Weights of a small image classifier.
Training: adamw at rate 0.0025, 11900 steps, batches of 128, held-out accuracy 86%.
Data: trained on microscope photos of single blood and bone marrow cells, 194171 training examples, 7.8 epochs.
Rows from block 9 of a small image classifier, named by matrix and row number. Rows with one number belong to one neuron. Each number is 128 + 24 x the weight over its row's rms, rounded and kept within 0 to 255. All counts start at 0. Numbers have three digits each.
Before each neuron's rows are labels from the 100 images, of 14976, where the neuron reaches its highest value: "top examples" is what is common among them. Only what is clearly more common there than usual is listed. The data: microscope photos of single blood and bone marrow cells. In brackets: how many of the 100.
# fc1: MLP up (model.blocks.9.mlp.fc1.weight, 576x192), inputs 0-95
# fc2: MLP down (model.blocks.9.mlp.fc2.weight, 192x576, transposed), outputs 0-95

top examples: cell type: artefact (80)
fc1.361:101131133140101115133085138148085125116133120150114122080181096185122138092127080149117106098139171144112136161131094149123155068110158116140089119121144117116152138117147141128134090158136144140155083151109112122121117083130130175133129146144133126146121093130134124114152142134123158109
fc2.361:130090127166185163105096098141138076113115111168107105077122140116145110080184112127120106141114114133142116160169137122153144130107136142130126120145101154114114136123117135082171130130137167097181151134124134123124126111092095139135146163103129168107140145079140127076133121137130102115

top examples: cell type: promyelocyte (25)
fc1.172:137122115141111091105103112106087104116113140109054128120118141152107134093120141111105145118122134151151138140125160075113150085128142150112096107115137121076089140088123123121163106122125121132152116103169108095048139140108169125141136152127141152117116157092093166138141130123198141112
fc2.172:145135156100131133136100158155139155131120164154181102113090152147114097110091137159147167145122115102130131103174151130116108132163149093132148138126166147164149123148128114127138122173082139130160096170137158114136116153158124126129155161129170128173128132146148074128088093099140120151

top examples: cell type: segmented neutrophil (85)
fc1.83:113154143124109178147116152172147113118113130133131113110127106154142127155139122144087093144149161150131145139097089139103101162152092115144132081125123086109156163100135156121100093133116122095112101064134110128146151121138111132132125125133093129145166115140156157131116139110127113170
fc2.83:119121128131094090114138104108089131132149135116118147129105131135126125086109094123144091146115075130127120120094126111131115126129138097139159125139136115103118110120125117147094118150123105140118128142119123130109130173132108147109128113100114141138113107135155061140057079109130132116

top examples: cell type: basophil (25)
fc1.545:092157101140124153155158119116098148128134147149119127086144089103132125135094075158082118129102179161128154117099097145103137132109141146170109081122135102140147164132147129124154142181191172155111079140106111162140115103086138161154096125131127150124163144140169167139151132101110122149
fc2.545:135148126125121121120116153129127112143137124099138133155133119182130129148128135127145100134160119088137116126134137095134104151146132141117144143109157154099140108120111136190111139104133126093092145105144180104103135108169085105124115103171138104156109132139092125114129146190150194100

top examples: smear: peripheral blood (42); cell type: promyelocyte (28)
fc1.249:124121116131097149156100139103104110108119152150137150082154126130136141099129146125122108182126173158132104164130136146118143082140160145165126130123169094081104088098160153148131109120142132127151124088159125106128132103129141159166102141125081099147110148138103108113171136117169138184
fc2.249:109116106105144103071120153140099118123102119134138107167157164100127115151141147095191114116117126124093143131129123138131122135139118119111118120157093113142168143148096109104159188154135128141134113148166139160162139134177090108120141119113144081122132153145137144172108127118085108103

top examples: cell type: plasma cell (43)
fc1.68:099125133105110174137174135126140130091140159144081174132166106119129130123104123122103129128094178148103128132090074162094150097142153116152106139114140089103140149129159144125122125159151120153127089144104092131093123100140160167161128098146112134099144119107122160155157148116164100156
fc2.68:075146137106129109125147134111132108143120082100143125177109130126155156150121100080138061147143160123118151131102108117085100131079113117135098106101109128134119099106158105156137152131126136146109154110128129143117169115125122097139104121159113138139112151127096158107105108106148133137

top examples: cell type: promyelocyte (43); cell type: myelocyte (31)
fc1.224:168125140118115114137133104144181094140119146105130084143113123148123109099113179116102086115128136116104146185127110111090140111154138132140103120165127111169149129092123096115144121164100095164158164122129116143159131138093126129112121136122090103143135133156127093144139149111179118189
fc2.224:110128092133159109124141151161102195148133131134140121138122130122084146150117096125122110158148115159127150093124132177146110163156124116131114140117136127145126174175164109141120189114133110135108134112135147111121110145134093095129089115175173126166119119140147085114099098125126150081

top examples: cell type: band neutrophil (36)
fc1.176:198132079140091119137117121095141122104159169161118149093144136153118091120161182124094131113137162168119123119174171136101132131145158127126173107134130158083120108080141154107147113109166150116130168116087140099127116120106113140132122165126090145124132131116103114140181150120132093187
fc2.176:080139114118116113165118161142062162161163128159149108146074087141133158107121084162121112139125151105115143104112139134120116142125143091120113146128134108157114110125138106180103161111140081121137110111139091154100144127144130138148129107165149100128165085154141116151134108124127164096

top examples: cell type: lymphocyte (67)
fc1.194:133120132095128167173143133153143108118118167146095138094180087094097153127114107139122130121115199158126122118120166163112112102131161151154106080128151096111125150123121123170122131119111104155138140131103093112148123114122127152132163142161107147150136166146158144158176146142157124130
fc2.194:142136131131097148121076102120107107137139121128140126149146147078131106117083065166149172090118127116145148109135124195169137118078146112123139142147122117157152150158118104124101147118114112169124088158145121126102107129133097109113146112122178126121126150118163106181096140099112095152

top examples: cell type: eosinophil (59)
fc1.32:181119126127145154113165134102113116106175145136124126132144096145136120133110131131149122079111142139127141091163156091140103127114143086112179130103115139083115083082104145140108140076134136130120149086135146117113158126120111104117130131091136121120128076159126134158165178132126122149
fc2.32:117140117121141132135118121145128104098077095133118135128141175131119132130130113124138129142144095130151143137129088155078151153098133150149089138128114141136139149139122121106190162185149166109140127124128166159142162107125131121144118169128119095095111196111102148081120120126138104140

top examples: cell type: promyelocyte (52); cell type: myelocyte (25)
fc1.228:083122101191118136141089113139130102145129124132102105097105140120137124078103157139131085161139165135110153170123112123090153068172144130154107149147116155137109117155165125112127128150117130159153122160175142120147133139124131178108155151122124122104113129109084117107132141135171095136
fc2.228:121155098117147143157123169149103116150094112107171123118114128113086118123129116116099075161134132136131146148105178145114107140125099148137120108112114110141119166088156116127137127109156105127110153069166169121150152120102147124160109108133116143138095154158128141146171119101154113127

top examples: cell type: artefact (65)
fc1.221:135141119175126183116122101158102110096121116150149093044137123123161108079116185152130111095143157134116161108130125128119145127159186122114119139124126148131140116128116142115145160148115170142152102161139146148120081113104095121129119141085120086154172099150162109112156152113138109144
fc2.221:132129160120159116113123104110133131104145148126132128160117144134137151157158121129138126110139086064109081142117107123112134154094153078107100121105120116137116103125112110131164135099112135126125140152064103206132120131115124105099127137124112133118137133125118153110137115118139157096

top examples: cell type: artefact (64)
fc1.326:097113105166143161142169136122107120129118131114092127080135102119156137097167091115105123113110152163161133198120096107130169096124121146120094129137111121072133141138148138115131090104137127125115092134142116116082155120071151161126130156140112186108107134093135159097145149154148119123
fc2.326:113128110113205100090152127156167116119132118146123074098121105146107134136125117117162136064114141127156108144121174096162156131147165135088079104105129128150116142150114103104151110136105161145151187135089152152176165078101132110114152145146126119147154154149133145155138121118142137082

top examples: cell type: lymphocyte (52)
fc1.355:179156147140120186133143138117094112133129184117074166138144105107134119097095130114117152068103145133140128136100105125101113112143151136131096136097149084087107137087127106157143142092123133123133108112144075140086130119129151118142133108164070151128147133148155175105152130119190147141
fc2.355:125158137147109106138118136131144096175139119137164101137117150146114116110121115177111093137149175084114146132148169151137149122153131126146105122146127161164139129126134127151130097123111132128144152178092144173137123115129119125128145153115135105149079171151098102120149119110166131113

top examples: cell type: myelocyte (25)
fc1.445:196111129078126101133122144120133117144125144098115163121135104099099144136104137109133147116098131152118111121107130144117130108112122127120127181096151126132064102089093103132121118122116098142135142098189114111126108141139184204134149122145102196144129092189148147137152137132133113138
fc2.445:071159135155155100096104120088067159133148096068121152189122128142162150149114102150155144089153159116138137111088117127110105102120123099113101115105129107071112114121169086149131115091136132127121102122124107142100108125138146122118117096118120087137142108131130174135114127129177173066

top examples: cell type: lymphocyte (64)
fc1.521:152158114167117149103132100157095091114131117111118105136151080097159122129097118130144130075130147140125133139116114108099159058157169116098088096136150124120114143134104131145133119144123132136124104154132122144125106117083098122115136136125129084092146143165160171109157144125163145131
fc2.521:114143104155144121127087136119152117108123085126138126136151131128130133152156090148109092137154187132134118132137102142111128158107116137136091108144128116108130117152162170130116062098141139108079137121103105159129122109119143126149071107125110143110100163115113153097135137131128138107

top examples: cell type: eosinophil (97)
fc1.278:161151148144135174113161137137154121116133144126106126067150122122110116130148136145113132099102182137142132177156176138119158088146144136139121114087136123122085108112116148136134092100119139116161125110140107130141129108090131122129106128111096145119132117162139138132188181090167123120
fc2.278:073112113083091104130144150128127143129153129141144104151170114133076109163095092137164119100127133121134114139098132121141158122129139090106117131117127145178125118128096133123102079117091127131084137103129063147161169154152112116136152108133140158136094091183125159155148125103104123113

top examples: cell type: artefact (26)
fc1.170:125136148164135139130106133145107133139103142133129143077132092114152107080094156107127127137143150147139140101122139114102111086154166124170151085098178131090081117076143136170142101147110115123156089116195144088131116109116149123133104137119124122182120115138135103115141138115106143147
fc2.170:109094145162165100139127098117099143101137083109110100162109136129128114125130097156148142123146159110168143134117126133096150141104129107110080129152107121145090160162097113098170152139111131147179159145125106168141134165098115097085132171108147129122168142130148153117145094113156137081

top examples: cell type: segmented neutrophil (48)
fc1.230:166139135096132126098140137141116104168163128113075124121117170127119156122122120105084133147139162137128157151171136113109112135150087133154084114088164129152133164097109164100112139141119134133121126124146134155087167127127156150150141126124116115116105097113099134087164095129151129144
fc2.230:130134133119133165137135143139185101129137081136154169161130112119140111129111116111166151102152143152141134110085082138122100130166100154148145101162120141126104105084115139098085159169123106115125122160070149090134135101134108120165122100109138166098135134108126150126149141100125111133

top examples: cell type: plasma cell (77)
fc1.436:121114124162122136131124130125090136101128147135099147096125128146148124109124132109152144135134209159134129148147119095123143088140140152133124094136136125099079095103129125123129102124154144116150128099127110089111111134087163144139103119117090121154141099165149133124174191115147145151
fc2.436:112132123137117111158159113092126098134136120172110122139166128155140166132130097127123086144149126093131116146126096117119159137085111098169127140122115137176112127147125126103211121173127148123137152118129124180184115090127087129145120103087076082069133112152120108142131151108105133109

top examples: cell type: monocyte (30)
fc1.443:108127114113132089126132137119091120114132152138107129119124134163094113137139116129138117103142139137144117164107186087128156104119124164099091117097135135081108128082108111153131077099139141134141143110103130074080132123122173139134145149139116142101083122154127187134166157129178145123
fc2.443:162116127096093113126089121122126136142098144157146162111142148114158121111078156128135155144082115148104123109165101144100105128121143095151188147144139109140135129135148103112147172182109113130107089154168151109115119142164127126150153117109176108129114129083114094139115090116106111149

top examples: cell type: artefact (31)
fc1.233:210120142101116155122132129128151123112128157142111152127115118116133107111118192140132169120107163140131124108164136109124126100174140144118170095135141145102128068128122127128129092140114129114185123107201126107133132134124157137143114109125126106164124101144138120137139164125124099148
fc2.233:111110105131134128114141143124105095144142153182146108087133128101081108098145108143141044118094146088136109140150171114174173107131129161106114093113115179151132138117114128111119135116111126068096142135117127137104125101128106132103125146126136158133112152130150099121139139138114132096

top examples: cell type: plasma cell (65)
fc1.184:169130131159132158138124104116115122111126163130084140087151094121184145095129126116119118130113199147134123140117095105098135111128150112155108101116157118083123104093152139145128111147120169147140135110132114134134137115098129144146129137121065128107149109147113149120164187112187134147
fc2.184:137136119148124106115180141110086156147119115117122175158142132114097163156094098147127119143113176112129148128077114128120166127107067113127116160141107107156138178122117129103173146174155119122097154113143100153133137105137112110130093119098145099069131131132125132138137141105113133109

top examples: cell type: artefact (61)
fc1.157:122089082185134148158138149132117137109131152141136131076147105143130118103156136123137094135151183173144138126104124156094152125150128128131114134150137139084109145085128148101166154170160128116131153109115152136109129115096114128114099160105058115085123130110125156120146155151125115160
fc2.157:157135143090148140102170109142152097131105128113133107167130150131133122140099132145140142109129127106151102134155151115122097139119106115083141123104148120142137157123078084126177149139115102103130166121106118123152151130149120098121153144138140158174081149131114117111088115136123118126

top examples: cell type: eosinophil (66)
fc1.416:118141119157107183160203118140140111074128120128100118090226078113128149145122120134140126127121168156149165142120121130104141116102168129114097128095128129125153133134117134139124143154136129140131121104154127142106135098100124106140121117140123131111175132137143162139206168123146117141
fc2.416:148121122133146101125127097132106161130132137100128119142098153115123131131113104176136179121172132137152130104139139181119175115100122120101111136192127144115147187165115110123135141140134101150150119150091160128103133147152085122071170143126188105122129129109118133137098052136139129078

top examples: cell type: plasma cell (63)
fc1.318:154146134160112158129118123126070133114140128114105141091123096125160113094145126137099123104136206158135129127120107118101135105110144102148124122108137125074102113086136133137106101135139153148142121098166110104144124110089135127144111144126082119137144124148122171111189190137152106148
fc2.318:118132092164128097131142095077113115140120109142123128154151166111115147104114120116146109113134149099126157097112120142112185120090089108164127134133094122133127185130094108100195123147167136128088147109104139162173129113123092121150108115078107076081155127175120156153149142081103136082

top examples: cell type: band neutrophil (32)
fc1.147:137143103148152128130156144110139126134140138166115151045129112123090128142122162104139122105138136153163129152161183082151122108145119165108126088072117158118107128107125098111127101099162136118113152091145136098151116100131151094125107142129123155126103126142135160145166154137134118136
fc2.147:126108146072080111142133119123129131128139144171155152124157125127163130134115141125142135156106153135064108089148087121126119128136160101147170161129151115119162086124134125134097160157115125114117110147147110129113129121178105148164119090134151110138117103119116090133135145128087136154

top examples: cell type: band neutrophil (45); cell type: segmented neutrophil (41)
fc1.382:162152073118114120129156129097164143124171141169133190098131116138113132118096118165105162143110156142129130120155154146142108082135128144157157100093139115113085076093149115120105090101167131128153114096131117076130152114104136142185118112133120160131078132134151121134163146089131135136
fc2.382:092128118110154121149090099154129142142118099085155121159159101143113169164134089114107101125169143105108107136106111149141141147111128105146118130166110119127152177126117145150117134125146137146069132148108148155117143114130074132127133119145132106151125167108096157148144121145149141083

top examples: cell type: plasma cell (91)
fc1.473:129103114154099134152131114084147123125135113112078150108148111131143149115118148141134142155128194194132133182117085124096151110146121145154141120133131150118145144121141164128149101156146125144149133142132124089114114148096143158141131153120110109139140101146148144132130144112183131152
fc2.473:124110146122139098137111109099126145110139116159099143133127111099133153099132135104131124113086154124138125110129108145108141147084155101124142142123095065129101109148133107120154122104137131142154130115137088145128155058114133146187119061121111156069147135110129131129195170109123099097

top examples: cell type: monocyte (44); cell type: band neutrophil (26)
fc1.483:168146114115071124122100130086159095125160132119120180150158131103156121131170121143067125133078160136131107184159118113111141142098115150163155106110129111073144131097163126112128087088149154100124128130116089118126155101122179130162128112144082121148063120092103159122138147147154130146
fc2.483:100129142099176123118129099139137143082108117110091117138116143150131159144131127142171136088119118121142126095131101177107141129105151096112088157112106120142094119138134103105202120145151161138167133121105135177123147121120157112110152150135147100096169117112133182114127111126145121087

top examples: cell type: band neutrophil (41)
fc1.240:161141106139053099148104158100153133106128102147125173093160125140107129123138117142088113124125141181138159157165157166128144132075128146139122132091149121147071089127120126129128088098155129140108142104150142105150145088124169105173109110121129092128107136113104158113162161126137110114
fc2.240:165156166109182105087122091120135114113149140171147108149146150119127122114146123126126175102159142072097104105134109118157148142134139105120098125149157135131163115147136161151145173143153164122118123154077107183135133066116108150160118114125096119119167154132105126101134152132109151134

top examples: smear: peripheral blood (95)
fc1.247:181104149132139137138130114117105090074135144158161114112147105122160118089142105127125136099098148134101104152151125110098145119105177108136115108109133154084137068058114173143149106113116167126151161119120114139121144108107132140151117157095083146098100092147086156121156201114135108150
fc2.247:092122105109115126155167165140166113150105146140148112109152104067072106114092126144134137116098133151138107173130138128126140119182133154095124103123141140158142180143109115130131088138096090131097114156135126131143120142145114135111167136156145157160095190129164135153142104108123134131

top examples: cell type: erythroblast (38); cell type: blast (26)
fc1.384:165108134128161118127176117104152120121141182111131107131129136138119118142104162126164128101117136137125103134120096084090116134139152134105105167135142144149129109138100119136141134151113133118132136100146108140121104161076122140115152143114101136118172098169146108130161141124172150165
fc2.384:081104116148147127119121134131092146143139116145136132143113118096141160138170100154098092115122116113133110152190157152141133145113136100128123145149153092116099124147145114135119156097137150126083127141100151138125121111148089110131154104133146114135097147096132118097120124145127137044

top examples: cell type: lymphocyte (49)
fc1.559:112130122111117153167138116169128102102133148143091146085153096159147154098131114118099101145133161150114119115121104134127132100087174130158086124116131097118093127103130149152137126126171124116135131106082124137134128098110146186153115130129046128098181123148125151112189141155166145132
fc2.559:122111118121128113105130132126108155094132123127113133132131097156106124161088088118162127125130140123169133118072130115078106139106152101108119143095144124116117148110129091157174134164122103120120110129143159131103168134159128080092132114167193127142136146095137130146102096116180126111

top examples: cell type: segmented neutrophil (74); smear: peripheral blood (64)
fc1.259:128153138146103129145107141149108083125146111132158128084170111134141132059137101116134077113150163149081127179152087113103169080136154114172103124133134106131140135116159127174131151134120146132128136144133121151138120088136101132160097132143075110145145114150105121095153149120120157123
fc2.259:080084129122148101120104093111087157089145101138116119135132118135124124146145107147128152113149159157134122101120170129107126158079137106095144083151110135094103152111081146088164133132143123148132131109122109108125158145106118113119140124108180129137131132090155175143143111141125128067

top examples: cell type: eosinophil (38)
fc1.364:118164178116096201109172106119115088106141147149093144150158128122128115122096138133146175076138172110109140131140168151117201100159156158114132096097128143124135154119123121162149118144103156112156119120090109155152147101130119123133148130136125092096165110153148147126148141096128101162
fc2.364:110138089185146132109128160120087122194151130149141106093101128088125111110148080135102056165137120089129144132120143134213132120132099141140119114148113149139123132109180144138081152084129081137117160134166137111094106119119079164133111111125118159136102145115138110137110127146122140102

top examples: cell type: blast (44)
fc1.462:115136140098111160151171155117143134129133194150107141115140134134110143137112155102135088158113141125106129148104162128121109156105147144105155131104157156131101068114093123123126159129123107116158159112168130149098102147136130123095134135133128123100157077187137144125157125120159117156
fc2.462:115144153123140086078110110139130139127127114105119158153165153144113107120154131117158161079104131081110117121170143154152108086136137122097150110144133130134171122153099123126136117116118158125129114161107119111134108125176127100114126108148121096162093138112112125099093152150118147095

top examples: cell type: monocyte (28)
fc1.535:125097150131097156114108109132118108125119145096064145120137142131167090085139122101109123105105146173161144112131108100093124130139123146107097123131105090081075144095137119140158119142128110099159108123159099114098164147117149162139138136121078141090123112086140123109141135120177095110
fc2.535:108123128115155069145116157188101163135158147096132091142096126161113140164114133180135121124162137098121111120120148132113103109169153107132100102122126095158123121179123074142140087134109120147153148141091126159159137152136143138106150131132130147159144164150145127141118081099164146123

top examples: cell type: erythroblast (32)
fc1.87:128125104108115102142108115102119163142146159138093112123134177148097144119127133142118140139145145164076108131125143093123116167102137139129090098143108142102104153120121137134104095126110117139089132129156113136148112124174102138123137079108129131122099148170109135131161117166133083139
fc2.87:135151099164130116123153145095131111160150109125143064142114121184113150087143073098122128119128134123124114099100089124123132133125091111141131154110133101105105133130078121130138117147130157119118129152130147132110109151119133149133088078091164156102128152079103158160081140106109129109

top examples: cell type: myelocyte (25)
fc1.78:131097093144100097116084127126133134147106160116102111118119114113142117107152187124138119176136150174147114202107119089123149078180115153113122123153118182125138140122123135124161095151124132132129126142135115084150124154105176172087132170127116155143079137126137130112143131131185117159
fc2.78:112154109163201139120163159136129097137105080113154115106103142120104106090161085111103090134158111126109148115116137168138187167092097136154075109110104146158123151111143155130141162114132156134141159111125133144166145081103121134130074134125109126124142153150124130078113135100133127111

top examples: cell type: erythroblast (70)
fc1.550:135109106133112160138161120114126123085179142111138120123146089154152122147141137120135109103111138141099131111121133103141117156128125120095147173113093145119146134090111171121099141117136115128127128087114118132111157146115114114105123151098103145098163036162149130151163170144127125162
fc2.550:158133152114167106127100137163151129113092117115131131123109179150115111121129155133159156147143097123145141114155126140103101122149113176138110113123146174136134122167118117132159140166124139106158116128130182113148134135142143112109115166150139104155125178126113110096075110141150132152

top examples: cell type: proerythroblast (34)
fc1.279:143139148109099086143097138119100127097156150139139159145148145151095124117102113200098143132077156132123130136140139158112149111104174124154163140121155093116149113135119132128128071134137148181145116160133105122127140108139140157213134100149164148143098109134153106131150141092130146157
fc2.279:131112087134148131167131155146163119142084109074126120126120104171095150158161152104115094172144094139160138145109139111114094133139102149145117123134111128131142146127121139116134130118155102106126148083158183113137141161104131110117122140136119127148110142124093153117103091151185114138

top examples: cell type: band neutrophil (58)
fc1.126:153164118138085104138117169115146131119149129159121161075130119163098134155127102184081125115126148155130136140146163147130143143083159154154143123086139124130059096143132140157141089105141139124136151108106136112134121097125148124178134101137114093131088137128125161141174162125130133122
fc2.126:150153154109166115102106123120134127124158131172158116145115150131121126146114134134103145127141128095088111113138108131136151144136145099149124123133153115132156122145173125150153166152145162128079126160076144164127138071107108150187112106129124113109142145132113108121131134124117156136

top examples: cell type: blast (44); cell type: artefact (29)
fc1.248:101154110119113127080090107141120112080135123140108109098135111112133104110134165155100142081102173155148117118126095130105129108164132177101091129088101112133128127159142109122146099122140175126138092142128090153117135100128189130136125153129106120119104118126177157130149164108143107151
fc2.248:120159148083124134129137149164130166099146168114138100148137103144104148152090147161163154106138138102153115111125131107100113128168188114090101113103190119145117113174105103174150148148111149114127103139099137151136120125149134095116152124167138109154145138156152152139154125140161174118

top examples: cell type: plasma cell (49); smear: peripheral blood (45); cell type: basophil (30)
fc1.57:165123119136099133127129135126103112098126143125102149089144117127144124096161133151115125103131197153107160130128124108103149121109167113133109080101124120072122095084160142132120125122133148138145127085149118129131091106093146131142125140135103124142112107093105177102190186126167143149
fc2.57:130104092142106119121122114066098134123132115101098116159155145107127131123146122088180142128153161135144137136108125105128175103090100135115126119171094154125124168138121158111137093163139092129079128111116130148169127117112119101129116112095131127081129140134128156199127136114065124074

top examples: cell type: proerythroblast (39); cell type: erythroblast (35)
fc1.554:105146121125123186162183141148114118109123131133087119107199064112157139161128135118130095146114197159143120137085129119113107105127183136165102118118133127105126132145143147159124165125160098127126123132134139112127122107098141132128101115152086132120145121117120179152197162166147121174
fc2.554:132140150136166101101126130117131140151146122084121155155120158102145126118123103129094182105161143132149139124116149122116171102123114151101096096150129119118137182157142119173134109084109119183134137114110147120131133128081111121110141134143127141130137166142118117129108100119155160106

top examples: cell type: segmented neutrophil (62); cell type: band neutrophil (28)
fc1.10:134090106106092115147126151133154115124144134141109153126138101135108134137136124168114148126126160171087117102119171148122124133144125151123167084121148130091114162084102150113118066127131120114116141108121117091139140124135146163110143130134117136100108121169151142161146156120158145136
fc2.10:074141124119125111131103129119100160135143113148158118149072120132086125144121121145122112170102090158128139123127139073092106142095149108157119110135140128123126121129147084138102158136126112139124119140135163124104127167107104095156096114135172144125104136121118121156075134119109122109

top examples: cell type: myelocyte (42)
fc1.162:134106177147116131129148120143121117135121143123098109134123138159122118099108183098169156121109120136117137143121161055094135140143140149079161135132117118090151102150106120111136153136114121126170142129160112092072127163132159109116142142111134136129122098138146129088154147105172146148
fc2.162:130131128117168109117108136160154173121161116135165104129097162173112109132162135151114140137136131109118159111160154130168142124163098121108109131143123152137148137160105176126114113134131148149152106127102156111162146148133110151128103144125174127146140143101116069123038104145115151107

top examples: cell type: basophil (30); cell type: artefact (28)
fc1.447:146110125167081177154118111121090134094120144173103125090136117113119122119127151095110142139134148166124139155146122153097162141119137090129108117132130152119153138109139185107128146159158116154118126136118130137128103126090112139130144156109116081118162130119120144129177148124119094189
fc2.447:102134144073117074112121080140097122124132135117133111171159122139151118130106112163153119088137128129097081083114088109083137105124177082116112133116136098148129119138131091137146101153099135143128110157090099194112128124167121131128171131153138100136117117123128150103134096108129136101

top examples: cell type: erythroblast (61); smear: peripheral blood (45); cell type: myeloblast (30)
fc1.223:112163111129104140161160114114186117106109107100107125130170098115145127144137155148104134113151177153114141147127114134114144141121101127152123131130107130139136122144147167152118105105150117164134121089118130137156147112115121118131112122141044075133141120171130178156175152123166130154
fc2.223:100090117123160111125146168147113151140091150109118155120082107086121141138133106115184167108135131122135153136116098133149095141117136162072132135124118129125134146125153092121104131083099089133142122118170102076097141173132159124105162105124159135136119087106112137149109109125134082106